config = dict(
    arch='unet',
    model='image flow-matching model',
    dataset='photos with spoken descriptions (Open Images, Localized Narratives)',
    train_examples=203450,
    image_size=64,
    horizontal_flip=True,
    conditioning='none',
    objective='flow_matching',
    cond_dim=256,
    logit_normal_time=True,
    norm='groupnorm',
    activation='silu',
    weight_standardization=False,
    pixel_unshuffle=2,
    widths=[64, 128, 128, 128],
    blocks_per_level=1,
    scale_shift_norm=True,
    dropout=0.05,
    attention=True,
    upsampling='transposed_conv',
    init='trunc_normal_002',
    residual_init='none',
    optimizer='soap',
    beta2=0.95,
    lr=0.0033,
    beta1=0.95,
    shampoo_beta=0.95,
    eps=1e-08,
    precondition_frequency=10,
    max_precond_dim=1024,
    merge_dims=True,
    one_sided=False,
    adamw_lr_other_params=0.0019,
    grad_clip=3.0,
    l1_shrink=0.03,
    steps=9600,
    batch_size=512,
    epochs=24.2,
    lr_schedule='cosine_restarts',
    final_lr_fraction=0,
    warmup_steps=480,
    weight_decay=0.05,
    adamw_weight_decay_other_params=0.05,
)
Rows from block 7 of a small image flow-matching model, named by matrix and row number. Each number is 500 + 40 x the weight over its row's rms, rounded and kept within 0 to 999. All counts start at 0. Numbers have three digits each. After the name is the row's rms in percent of the matrix's.
After each channel's rows are labels from the 100 images, of 14848 (inputs lightly noised), where the channel reaches its highest value: "responds to" is what is common among them. Only what is clearly more common there than usual is listed. The data: photos with spoken descriptions (Open Images, Localized Narratives). In brackets: how many of the 100, against the usual share in percent.
# convs0: first 3x3 conv (model.decb.0.0.convs.0.weight, 128x256x3x3, each kernel summed), inputs 86-171

convs0.22 146:502482490525503521484502529503539493495497500448488522497526524542497487480521489491493495510500491499492504496478481501482406465491519481498497477482516517516463495519513484493497518401510497535504399440492485512469481523501518552478493448537533497471511513
responds to: text has "white" (38 vs 11.7); text has "black" (35 vs 9.3)

convs0.69 120:520493451502515522496545493456553455524491493500534459499486497477485469491486509511495553520473360496500500513412481444477381494512425512448501503474492481490475505482486499463492500518491366507441538549527504518509476508516417559493401516520507499388483520
responds to: text has "grass" (35 vs 10)

convs0.35 044:498471474530507492481492521509493503463489490470459569568505469523529530537564516526487527526494546509480499492504483498492555468550485492504440489485466567472508487489483533481490480501494486477396470520577500503459432484525606495419494495316518515613470471
responds to: text has "road" (25 vs 8.1)

convs0.34 043:476493514541426502473515461450529471488470499496496485504507506481504522497524497491533455547495495574491473517520473504551501431482533534533446417560542440550549415519488464560496574480504488582457403521527419434470512564534490554533550534529506539545498529
responds to: text has "lights" (26 vs 7.7)

convs0.59 193:486495474484494532489517498505444424476528535516471462437511474484449479487488499580490415418499498535563468538516532500591636473523517491485493450525490488475482513509456487469480445529492477516495521504522512446431532517431565496498500488432500496460501487
responds to: text has "wall" (42 vs 20); text has "holding" (36 vs 16.2); text has "man" (34 vs 11.7); text has "wearing" (31 vs 12)

convs0.12 100:506513505513489563496495548500456487492488489520491544511508432481470415501429486515469457585556474532482498517540485500511523459525512505399536469505548500537497494524491509484499492498465479544497460501503459469440522474366500431485495502498513508521475506
responds to: text has "white" (58 vs 11.7); text has "black" (51 vs 9.3)

convs0.17 100:413476501478528563498496448495593484469510506499494512463469483507535502494500498447456430475485393494490520524513476491463478456455529514489504458517553482517478444504579540516506495505473478502506596478591493512504434479506540492536496479508510507513476539
responds to: text has "trees" (67 vs 28.1); text has "people" (49 vs 21.5); text has "grass" (33 vs 10); text has "road" (29 vs 8.1)

convs0.77 109:520495503499512505451485542541492484483478457526488439483474544535509482450457493515535539395487506526441477504548545498489386497497472523339493572474541451487516494540499478502514466484479465524509465471519495507481510461480469516568502472489529491539471527
responds to: text has "black" (44 vs 9.3); text has "white" (44 vs 11.7)

convs0.85 060:499516553504425562507446464508523493499491503535501451490494465540522482494479516517496456452498441507513494477512539458509494560453482490506507645603462514526465494462600511501520484475495541473510526596547492501511499505501472511505534493800507482477484599
responds to: text has "holding" (35 vs 16.2); text has "dark" (27 vs 2.4)

convs0.20 129:446456504491461487385456467468445497535507498488481536501476482506461541462561516512415538557508499464519493501548556498548530455550489471479477489464495542441428488497474500430478498481469473456484460492494506521469494521375514537507448468448473487391394498
responds to: text has "wall" (46 vs 20)

convs0.57 201:493511538491543489501504496463529481511511494552503506535506542503498533499518473543496470534500463526495501508392493503523555477488494499459511461514501500468506498486498517479498473493510503503553489477467491501498540506509563551492495496500489484505533474
responds to: text has "wall" (52 vs 20); text has "table" (36 vs 12.9); text has "lights" (26 vs 7.7)

convs0.124 127:520506505504454471502580528464488475504497482498487524537519470491518468505545471532473571479441455468488448420525494474520550518599533488492541515475485516444527476554491526578474490465497419490560470434444493464484450517374475537518630552529460494511509477
responds to: text has "building" (31 vs 8.6)

convs0.52 293:495510520480488502487501500498516496509503489501517502511511505503490495494507488499495522497495441485491499494506492509496509511500488504501488493485505491489481476492477516495474508508495497486487500498482499488498492489489492466490485503503485497512494487
responds to: text has "trees" (58 vs 28.1); text has "sky" (53 vs 24.8); text has "road" (26 vs 8.1)

convs0.109 070:469454495509538440510506475481515490481535483501538517471505549526478507520506490507603341581517527501511507533517439557526533480516471538580424495407496508479502436467499519497484463502596500493484492494528521504404477484512383531441497471479477476524446490
responds to: text has "sky" (72 vs 24.8); text has "water" (30 vs 8); text has "clouds" (26 vs 4.3); text has "grass" (26 vs 10)

convs0.11 124:513510455484512512501447497481486504500525482400505469510535510481576493485480472514505560502497524513487492482483494537509474517522563530493505515544520487510522520524489506507526505486516533515500449523501511508500538191491501557523498450507474470529510510
responds to: text has "white" (46 vs 11.7); text has "black" (45 vs 9.3)

convs0.111 126:506429489488531585545499494600456489414471519494543511498508476533517493507546487579477597487449489506509455501471481511493499573549501479519484512511471532472437478445533482466481517500539466502423495496528506526470608519360539418438474493455474489389454471
responds to: text has "wall" (48 vs 20)

convs0.79 063:510544470544514461479517518488492513459584507467576493502472513513507472450481517515524496511507532487503580478512462533459485443483470498506481500496510459526523465492357525521495495500497555511535550505503498524345494491508486674458425498436428486490546479
responds to: text has "black" (36 vs 9.3); text has "white" (32 vs 11.7)

convs0.61 146:492491461531534492478491464497490487543511509438535491441493497513420529465500489470461436199512519477535426508537477507480471487511522503409508634412504450481528569472504499460509525513497489510432487538505506540512490399460445489481467477516536510520508436
responds to: text has "trees" (95 vs 28.1); text has "sky" (62 vs 24.8); text has "grass" (27 vs 10)

convs0.75 034:512494494473512462503488476488494551522498503470531481456502508507494472492506505459488518498497451472521484473464496481569499496488464608485513584482446516461516525524518458482536443561523592511589501545515472507370589517563507488435526578526491439517436481
responds to: text has "white" (33 vs 11.7); text has "black" (27 vs 9.3)

convs0.14 149:431500476493488480502471456514470632485521440437473510493496420510533561518504488442498503435453480445443479469511513544504482499511533446508489433466508469529467445500471529510511489464474472483519518494542479501464491490476598473483469471486460481572415495
responds to: text has "trees" (57 vs 28.1); text has "grass" (28 vs 10)

convs0.102 089:437447463530513479429509463463458568542520434477521507499501435462496498499517514476491618441477581441484520480476472536556518547480471493522427526503518521442489498437508487462471487516496553504509477465505475449520447488458514485482433444503428473519511502
responds to: text has "trees" (57 vs 28.1); text has "grass" (45 vs 10); text has "ground" (36 vs 7.8)

convs0.3 143:489478498618499472503539468507567475514441461486470556449538386543497476570503519501426574622516621553471454529482463490578582466496492490496462486486511477486479494476479497423511462531477535485485524479460439493499454479399498459528401519481525511515448443
responds to: text has "standing" (50 vs 22.7); text has "wall" (47 vs 20); text has "two" (35 vs 11); text has "man" (28 vs 11.7)

convs0.58 107:513561502539551430541460534509560448485480595467481512476502482479447443603496471436549352566510576504480449558556490432491455515487488487528480524530514434505480491483479528407523452538468467497484552499510484506451444485386568499505333509564485486516475460
responds to: text has "people" (75 vs 21.5); text has "standing" (64 vs 22.7); text has "sitting" (50 vs 14.9); text has "group" (35 vs 6.6)

convs0.123 099:454508551510535497520492533463487463496468502471548524488474518517507480471480502502510546434498518517486556508432465572499444515488559497456489504477564495491465506456519502493524501469509520546475469493548509523522450452514529560473504470479554476508531562
responds to: text has "black" (51 vs 9.3); text has "white" (45 vs 11.7)

convs0.92 101:510494502502529498521525494483462511501475514501504505509517497495529489504480506478576797820497566493506516481507484483483539488514489508553509500585522474524545523500509507512489448567500484499497491504504475486538494547477516469571473512498457491492484528
responds to: text has "sky" (57 vs 24.8)

convs0.5 131:514494519503508479495505504502496499509499465539525490496524575535504512541504521522477535470533556516519462493541503514425519564490536504297475538392546478508610463493500500486488464499524549493464470507527599559446482546489498453467491492517476476452500522
responds to: text has "trees" (80 vs 28.1); text has "sky" (77 vs 24.8); text has "buildings" (28 vs 11)