From a checkpoint of a small image flow-matching model.
Training: soap at rate 0.0033, 9600 steps, batches of 512.
Rows from block 4 of a small image flow-matching model, named by matrix and row number. Rows with one number belong to one channel. Each number is 500 + 50 x the weight over its row's rms, rounded and kept within 0 to 999. All counts start at 0. Numbers have three digits each.
After each channel's rows are labels from the 100 images, of 14848 (inputs lightly noised), where the channel reaches its highest value: "top examples" is what is common among them. Only what is clearly more common there than usual is listed. The data: photos with spoken descriptions (Open Images, Localized Narratives). In brackets: how many of the 100, against the usual share in percent.
# convs0: first 3x3 conv (model.mid.0.convs.0.weight, 128x128x3x3, each kernel summed), inputs 0-127
# convs1: second 3x3 conv (model.mid.0.convs.1.weight, 128x128x3x3, transposed, each kernel summed), outputs 0-127

convs0.107:595481514491453564530513505509556496515542520496532435563553456569503480481480485492536560438481445607514482439540461491477535465434569446514482516516494521490485441489506494501420478468539519363516395552678503459549489421535509520533447482404520493393505452498641542383514513433535522435497496520453487520607486532592516418485516484496521438565508516485503404545447437467561506518469
convs1.107:497461437527425431462458372532493445505476360552543515479467483538537423505528561462547534477456533619565449509492456519512484511487472408491487490514512443468526482337511467484536482503482480515505448457513420636493518447511431457491528511581488468403527524486514417388481558481464518506553523525433414481555522396529460471516487545508541501464599466464521539401566471437481449472525
top examples: text has "color" (30 vs 13)

convs0.6:453511501550484549582530407523543496476523693496504521339513512404497485496554512472471422567522474459470486512515511461472525510491442592512536440421536511472523460373404599536545598534568511496525506486486533487496428500509532502506371476502568594449483527517483425465509440523552449493460475572446467537455458505439491508568463514508484460451441496520509465474477562441533481433566
convs1.6:567449439488486501495515524502503488481550496379489478487551462603443494482494450523500499491479524417503537556524414485444475548501433407482473537492557456407461489763476570408519538556574491483527507455467500447527542556512471507488514507494475482498482462496508572553414482530486558496540424415481522543486493512482482430396487487490508533521620484446457467568377499523469495463477
top examples: text has "trees" (60 vs 28.1); text has "grass" (28 vs 10)

convs0.112:493453487433480516472467529559412436509535444452473485442479498510393522525508456468470421547495525492489489414486417493495526417537507500502541494466598451504430502559470451523526461573564473509545483373571548499526466531499523523480484503491460505546688476561492497440571507547541479434541529705505483474478461375508524578510488548461508487551460491535463493544541534538482507558394
convs1.112:557546504457487397524511517550539531428495489517453499464551576578355487516595482509468480507474552412487439502547499531470537557539435373477484497511532541527521523524522507592391541533497525502518534293460571499482576548504551443466556463446487494610573559505427515492486468405522480498495546629478499509484496443513498485470503472501558404574484522541520496543503499461506448529493
top examples: text has "wall" (50 vs 20); text has "wearing" (37 vs 12); text has "man" (33 vs 11.7); text has "woman" (27 vs 9.3)

convs0.63:556544514529493494494468431397484539491481567519438515345385523456422528500422442461465465500518546517414522580497463471453537496522505497505454468537575508448578470420488488450502590534535552479496563498545504513465508501464494498477538482505576488527505444465513466674468482537454410491600477471539485475590555525498461489481570513513528496483538499499443553572485426524634448387586
convs1.63:470508560472538479586494518523483512506484542693553651523491500479472476503460513553496436464429538557515533355477604520499479517588491477484535523527534476482495573445442491482548474586474498508490617542534529551489549469501516524506511496555508469498480500468461573418566542524488520404562538430523495522546477467501520518551546536552461480443552485497540426607538459494577519521344
top examples: text has "sky" (78 vs 24.8); text has "trees" (62 vs 28.1); text has "buildings" (40 vs 11); text has "grass" (31 vs 10)

convs0.86:463536501532600539469499577528461465495495511411515525573511540474651504477541589525398548628440443553522608621492457499506505514488489489483504509552489445508586482492520539562404544507563548499521580640548493474517540516495580501499481508499495501396492494461528534508419549476529558481459523383464594525503490497506442515504514520472484487575661501499481499555508505477538479503456
convs1.86:516479552551531492476546573491468490482510451522503609529465479494550521490471546466509544471536511444557400455516532530482515470416522515591526566537559513484446475381406508483451498430478517545399492501515450538451464456538613447417487469562494514393471483516630448522503538388547532497567451357505594528572485489539476490526499527457503567421537453512571449598485509524518444425492
top examples: text has "text" (26 vs 6.4)

convs0.124:542509481484523519437445446561500474525512412493516505443460502560452412532513496493486468468471490583499482554513447512492509511492524537451529493459480485450618509398476570471528518564495511485474468525501550535446564466494447477551546508492518513482483449452623473465464482618468502508462517445512814510501490537487501440430500500414517515520570511393498509446524532482519495517446
convs1.124:440443479511387489460448502485491471526566535602514484501551540464467478671572498468507528504498543440476519482508491514446502501545470472590493486500485493473521482511521477497570522476463497429502527475483541481477436494581512515513479499519535488506482490482468491521495507424459442497561512570495774513550503286480490586515518532480430505548578496514496526467458498516566487466519
top examples: text has "text" (29 vs 6.4)

convs0.92:512457516499495495500573835501491505517512447506508401542470619505494511498447540533505495527458500555507502498509494503496495465548506386486501475486500489504509501594497502498636506499521497516511479508516541442504577508500522499521507490655468508503510499500527494480603477502469521543482453567575479417484453553499491505456488500644518530503461496492499522526425492503479496510527
convs1.92:498491473442547516493444495496555505538483457494548529558517529509500529492484548528472514664440429425491454433534553512514518484463465466587454462525517523487518497484403513632455512506476492522608565706503481534490442476532469527498460500501449461616626493485599508544571521516558597525534472442494552508490580526457509480495459492458523485533506493476571501471660479496475536514500
top examples: text has "wearing" (37 vs 12)

convs0.61:485560432449559519554464509498467465562543500415459539516541466489608517620509440521490483458490561479443532406624539542507495442448453516514601496550580440531475586514491514431532542455449550517529438650490584479465459555457494468494517510474464515526439454563506560562462466499472469487484580585530473467431432536567478425449651512425505516565505503420472521465460532493499479520481
convs1.61:526521497448514570536484513536500595517555475444455544503472518497649501482496500569510523340494511506576587496565466572484488481476530474569473532525510492540477480447493597399505464460490458552481366631499514504486439411524460537413523509437505519435487504611522578484429503389502578510512467582566456501407544428471492506509511550498550527543565554488480499461468480568519476495533
top examples: text has "food" (49 vs 2.9); text has "plate" (46 vs 2)

convs0.95:497492530494544500437420470469482455515409464483484546559441440473480459423496445426492466465482475445482485780435456548488525525552435519489552477441542426521542528454508530502517469457529486480477548418494503486420346527508550515376357476521553533443495501454479473565464506474501480508428509573486466469450463486500464488471514477475486508486486519447532498411498517529548486522480
convs1.95:466521407451560465528567543479478503476461464484573582498558439504486470540532555580461519544522450464476499464466430419548530564521461531551501562497528510485514491539505520521656545514509382504412619444484461603469534679545512507535524491497513518519499521474499513625532523566495530470525516427483591559464483497467448519500552484474578404472518483534507453540596571427490463474550
top examples: text has "people" (65 vs 21.5); text has "sitting" (52 vs 14.9); text has "standing" (52 vs 22.7); text has "table" (38 vs 12.9)

convs0.8:475518435459542436513512415505484531498475564524492533496482483541451464500463451438512486453502418525509603701526484554500479476476475631458477510476497483493485437445515511517446433467541489515493557533541526436452580529500510502498510468452466502424465507512514551506563466523431483498531557422469572503488523533487454496541456484526523487505473476502465500510544366491500570519770
convs1.8:498530394559682542513543515453505493509557465480473593495509536544458419556530504519482471529450622583518494479498520543522540441512418600552473534647537439526544478413455485494514441521488499491518478463486476543512524481499526504511550540571455513499559502482500431559409450504583469523491483481504515553473472512450526497504481495460611514567576490523505536502491549495460553481294
top examples: text has "trees" (57 vs 28.1); text has "sky" (52 vs 24.8); text has "grass" (31 vs 10)

convs0.45:497544507476471634645534471552516574541524449501540485505523466483589476475529506486439417531439439567450452429648458535491512481488438520552480552506494597500492542568508480577457455460527562498480482324451565514514519483471576503460554498506529533447510487537402460543470496442474522447522539557488402545505452595505533456445487522506453486480556481520461524506364498520434513463517
convs1.45:495449436474526528531476487498497504568517423458492400460515507510613475499552498507517510474500485340475543494537504465525505432474426527547509555492487527508547523388486457446574413537495538484535513415540404545505485577495344546556483488527520413470462501477498533461444404464592483563524500570440509560557514321510532534526522517542419502526451461575470504485536562479470493523569
top examples: text has "grass" (26 vs 10)

convs0.46:540434508471635539534434484422530471479512531514497602503515509455545496358518461532486501476436458377541489531498485403486492520489427535482516508481492432515460508546561476485472402542521503465481480502506510496357519445486430512508502397436468524447539407511484415444489520579493498508500429403510480450449443476506560511522479523351462498498499470452477463412483521607497566496607
convs1.46:403532495480482502487549560517480487504463371522485617486538479531502464531493531479476515375485577359491454487507525462495477480509496565509536485481473492492514494433498550510501588499529480511554486592450534535487518535517602498469476518491509511556495551498566495545480412654570499487306586456455438638498490469507495534459511511475536487472524525499483646475466527510457570512494
top examples: text has "grass" (26 vs 10)

convs0.25:486483540558549561549566516504500426438529528497511568479511528470508500515529518556561483531349585445550488497528521573488496483510484444524522446399495411511441514665419485447401490494428553440514456473471488418521424613479565501443502526409658542457485530485531535492481507542513442475344505521478478465476468443483493462529500493501539545499475473517523412539478501545539561471510
convs1.25:503521418547526533490458541555483509475547698481516439580488480456524510504506476487516437382482513447485578472489509453507498492487543519406532514496506492432525493397524494598540489539478439509518555324494455488487439563520523503501506470527636511551477480498415473421540557583505513500482511432483508366486530479524484498479484498470397477481405483461561528503401508468548486548445
top examples: text has "sky" (55 vs 24.8)

convs0.11:505526488490444502497434464474505496539484510458538491563536556488398491528484475491535504479533548533523471503510482497518481494447479468488489496516495510492824497554447493499540504481468487495502538518491502477412541475499484492565491479554497494548497469513513589584501508463481469547624508477478609482500506567492511528497510494759467526498502500489481513533472505500558480540527
convs1.11:553524503619524572495559589503528526500498575503443514437503494497464400560496530536527509476507474529464485514519630505447486435365431509554432483522536488508558445473564531468450538505553465533501374486475541550509513596518606490560553553449583472549602460548539529485410508584401514501437512404501632548520497425493487533519519474517466523490468494451448492486479437490458577481513
top examples: text has "text" (25 vs 6.4)

convs0.40:503522623499488508539537352441543481498534598514515515479513488464489430502533500512510489490420580364455480449508513525531504494481488502510508480468510496479426509560420542498498501543530468476501484390431494508452450501465503496604529503468500484516462570536506417519504488490507500582427526466411486519457521273499495653490483501459626479568406520452530480517510514485456518479473
convs1.40:562600511439451527456425514399483547467477476510462451482470513462394469487498492497450482464414409482421470523486466479491500478634499530429433505480479471567446493682475486476446689510502533496433547489475510439582509576493493514476499540410560480558591521547544511545454464549452557486485525513479436479504486479508573507505472499539500481491443553494461508426448544540422447541545
top examples: text has "sky" (53 vs 24.8)