Weights of a small image flow-matching model.
Data: trained on photos with spoken descriptions (Open Images, Localized Narratives), 203450 training examples.
Rows from block 4 of a small image flow-matching model, named by matrix and row number. Rows with one number belong to one channel. Each number is 50 + 12 x the weight over its row's rms, rounded and kept within 0 to 99. All counts start at 0.
After each channel's rows are labels from the 100 images, of 14848 (inputs lightly noised), where the channel reaches its highest value: "patch colour" is the nearest of a few named colours to the mean colour under the peak. Only what is clearly more common there than usual is listed. The data: photos with spoken descriptions (Open Images, Localized Narratives).
# convs0: first 3x3 conv (model.mid.0.convs.0.weight, 128x128x3x3, each kernel summed), inputs 0-127
# convs1: second 3x3 conv (model.mid.0.convs.1.weight, 128x128x3x3, transposed, each kernel summed), outputs 0-127

convs0.7:41 52 64 54 55 47 29 43 66 43 44 57 32 43 57 30 50 54 31 42 46 55 55 57 45 62 29 48 38 14 37 55 66 50 37 52 59 29 46 41 53 48 52 44 48 47 20 44 50 53 49 52 48 53 40 46 39 51 35 53 48 50 35 29 48 53 42 52 51 59 60 56 92 57 43 67 44 35 46 36 50 52 38 51 40 55 56 42 54 39 88 41 60 40 60 65 38 40 64 50 36 33 56 47 50 62 56 48 66 46 55 51 49 64 43 32 52 45 58 70 31 23 59 58 78 51 57 31
convs1.7:49 57 55 45 57 53 59 49 67 42 57 50 68 66 00 39 52 39 58 43 48 45 50 36 59 48 59 55 56 74 45 52 70 62 63 59 48 33 52 59 46 61 54 46 48 51 42 46 45 50 52 46 65 54 42 67 64 45 50 70 55 55 39 62 59 63 31 48 61 47 36 41 56 34 51 81 47 45 48 39 34 67 45 51 50 45 54 26 32 58 37 56 65 38 46 46 41 46 29 58 46 47 45 53 44 59 58 58 52 34 60 43 38 45 51 41 49 80 58 57 43 61 52 45 57 46 47 47
patch colour: grey

convs0.74:67 37 56 65 41 43 54 42 57 42 56 31 52 34 54 40 56 44 59 58 49 59 83 58 49 56 50 46 53 58 65 69 48 67 34 70 55 39 61 31 48 54 37 29 50 18 47 56 55 49 53 57 64 36 60 43 55 49 59 43 57 60 37 45 25 39 37 54 51 12 51 35 34 41 58 46 44 46 33 54 44 36 41 36 67 57 70 47 55 39 26 51 52 44 47 40 36 49 53 49 64 49 53 59 55 40 57 59 65 56 43 27 51 43 40 53 45 45 67 39 63 16 70 34 55 71 49 44
convs1.74:59 59 46 61 47 41 44 50 44 54 55 29 48 54 18 35 52 50 57 66 57 46 38 56 66 43 45 56 43 60 43 53 45 52 50 36 42 52 65 52 51 49 55 53 70 42 51 49 35 52 46 58 57 60 51 15 51 44 49 99 55 51 50 50 46 60 64 58 47 51 51 40 49 21 46 26 45 49 56 52 65 50 82 46 53 48 53 74 48 41 59 50 65 43 42 48 63 51 66 60 48 53 47 50 59 46 53 43 39 43 47 47 41 46 26 82 39 49 46 58 47 82 14 45 49 64 41 55
patch colour: white

convs0.109:54 48 56 54 62 48 51 63 23 48 62 89 64 52 64 59 58 34 29 50 53 66 35 61 37 48 51 53 69 37 53 45 70 73 61 47 34 62 54 49 65 56 47 51 50 57 54 44 53 50 70 70 44 55 53 60 45 45 39 56 51 48 48 37 50 53 41 63 19 51 35 53 63 52 62 56 52 62 37 60 44 66 50 53 33 38 79 60 45 52 56 41 61 60 49 67 38 33 60 25 44 35 54 76 59 47 51 54 48 54 48 64 61 86 65 53 68 52 43 59 37 42 49 44 65 58 58 44
convs1.109:53 48 43 53 49 62 53 51 40 43 61 35 56 47 15 49 34 62 57 52 54 51 55 56 48 43 56 45 44 44 61 52 77 64 54 66 29 23 52 66 53 48 50 70 52 66 53 47 65 52 52 39 52 54 56 40 37 54 48 73 43 42 46 43 51 46 51 37 51 40 85 49 62 56 60 39 60 64 57 47 55 48 25 48 54 42 36 52 73 29 49 66 69 47 55 53 70 69 57 44 48 66 53 36 52 50 52 40 66 54 51 42 49 55 31 55 47 39 41 45 60 96 32 58 48 43 39 80
patch colour: grey

convs0.118:46 56 44 62 50 49 59 43 23 39 50 53 63 50 54 41 45 48 35 44 57 50 46 57 46 47 57 53 52 62 48 99 45 63 50 52 48 42 55 52 61 69 43 36 46 50 53 40 52 47 43 57 57 51 43 48 51 52 59 70 84 48 47 45 42 52 49 70 55 48 45 48 74 33 58 52 52 74 60 47 78 48 48 38 35 46 43 40 46 59 81 61 29 71 47 66 55 57 56 43 48 53 45 60 37 62 16 40 54 37 36 49 45 37 39 57 50 49 58 46 33 51 27 52 52 54 46 62
convs1.118:32 47 42 68 49 41 55 47 54 40 48 63 54 53 49 39 47 51 53 54 36 61 57 55 42 54 50 41 47 55 47 43 21 62 39 44 34 43 47 33 72 44 54 49 47 51 59 38 48 49 42 99 45 49 40 75 64 49 49 13 47 55 53 58 53 46 37 54 59 51 38 51 53 04 42 56 39 62 52 40 50 54 51 42 59 45 40 68 55 46 60 47 27 57 44 45 80 49 83 52 51 40 58 43 28 50 56 53 47 69 34 60 41 66 51 49 52 63 41 51 56 53 41 54 51 61 57 55
patch colour: pink

convs0.90:51 50 44 69 63 54 49 44 41 55 44 50 37 55 16 69 35 71 36 53 54 48 01 48 74 31 57 40 51 56 50 71 38 45 37 67 34 37 45 54 53 49 48 51 39 57 54 58 49 50 56 47 58 55 57 47 38 52 54 62 39 50 36 51 43 51 70 45 54 35 42 34 69 53 52 93 51 41 57 48 69 44 47 49 49 50 50 59 49 51 54 47 56 53 53 49 55 53 65 61 52 68 55 49 53 48 50 45 64 40 54 17 34 45 81 76 46 62 55 54 40 41 44 54 58 50 30 57
convs1.90:44 63 45 51 43 51 55 67 41 43 44 55 47 56 34 45 58 42 60 36 22 51 42 33 59 44 52 59 51 56 66 37 55 71 48 31 78 57 49 58 39 51 46 73 36 20 38 54 36 55 38 45 44 67 42 60 32 52 63 49 42 39 41 45 60 44 79 66 38 50 54 50 68 43 52 28 34 48 41 55 69 89 62 71 38 60 52 42 37 24 46 48 41 45 36 56 39 66 54 36 52 23 56 34 53 50 59 48 57 41 53 58 63 45 60 59 41 40 62 49 52 43 38 46 53 57 42 65
patch colour: grey

convs0.13:46 44 44 49 58 48 50 62 68 61 72 42 84 47 72 65 32 70 39 43 44 24 54 24 59 35 57 59 52 61 46 41 82 43 61 48 37 48 52 52 33 45 63 35 44 53 54 65 53 44 54 29 29 47 50 57 48 60 63 46 46 49 49 45 50 56 60 45 60 32 51 59 28 33 51 52 48 55 74 52 64 50 47 33 54 48 45 53 63 62 48 40 45 44 60 76 57 49 21 63 58 56 47 42 50 48 53 73 49 63 48 59 49 43 57 50 54 50 55 60 80 45 38 48 73 45 44 78
convs1.13:56 45 48 29 41 47 61 49 53 48 61 47 35 41 65 55 52 56 61 45 56 51 28 55 40 29 51 14 54 50 73 61 71 41 50 79 50 40 51 44 42 48 57 55 65 55 63 48 41 42 54 54 43 44 67 68 71 50 46 39 57 57 34 61 60 44 42 22 70 42 54 48 46 53 54 60 31 43 50 47 41 53 34 60 63 29 49 40 64 71 43 72 31 54 62 69 68 49 26 60 37 64 42 51 51 50 64 70 47 35 41 41 50 45 56 62 36 69 54 64 64 54 44 41 73 42 41 40
patch colour: grey

convs0.69:57 47 59 48 68 55 52 51 54 49 49 45 46 48 63 49 53 14 58 50 45 49 57 26 46 27 51 47 50 49 49 52 51 45 41 61 51 53 50 58 46 50 52 37 48 52 48 50 58 51 49 51 50 23 52 39 50 53 46 99 58 50 53 53 50 52 47 30 48 59 55 54 50 38 50 49 50 51 42 49 40 81 51 47 49 50 49 60 54 54 45 48 51 52 70 53 61 46 59 53 14 50 53 47 15 50 46 45 54 51 46 18 62 57 49 37 46 48 50 54 50 44 57 53 49 50 51 45
convs1.69:65 53 69 52 26 65 68 55 45 44 54 58 45 63 41 49 45 63 40 60 49 53 49 48 46 54 48 37 45 37 71 59 44 45 44 41 51 66 40 60 47 51 51 50 51 72 53 59 59 70 44 48 52 35 53 99 49 48 48 64 48 61 55 44 56 54 71 92 43 51 60 61 58 38 47 55 48 48 66 46 53 28 51 47 50 44 60 69 53 59 45 18 42 52 56 56 43 54 50 57 75 50 45 37 85 56 46 47 60 50 41 40 42 57 58 43 46 46 38 58 43 36 32 54 52 47 68 43
patch colour: black

convs0.60:48 38 79 70 41 55 43 51 40 54 49 64 49 40 60 49 55 58 26 55 52 49 33 50 37 48 43 60 42 52 39 76 44 99 71 47 51 10 52 31 48 50 51 37 63 76 55 49 44 49 50 51 39 51 48 49 46 54 56 47 43 62 52 51 51 49 56 50 50 49 46 40 93 42 59 78 52 42 39 56 41 63 50 48 43 54 48 39 46 58 70 49 49 36 23 51 36 59 46 51 54 79 51 46 65 50 55 50 57 48 53 56 46 48 40 57 37 60 51 59 54 75 45 44 62 47 48 60
convs1.60:58 48 40 56 52 44 46 76 40 51 55 42 46 56 69 58 48 54 56 56 52 51 14 51 41 41 54 57 50 47 50 53 40 55 32 51 89 47 15 45 47 42 49 54 34 69 49 46 49 45 43 57 44 48 48 53 47 41 68 43 52 39 53 67 38 37 34 42 53 25 68 50 44 50 61 38 22 46 58 50 48 48 54 60 45 57 50 69 41 51 43 40 21 48 60 37 26 52 80 38 66 57 78 54 64 46 51 55 37 48 51 35 77 55 63 54 39 59 54 48 52 50 50 36 27 47 49 64
patch colour: black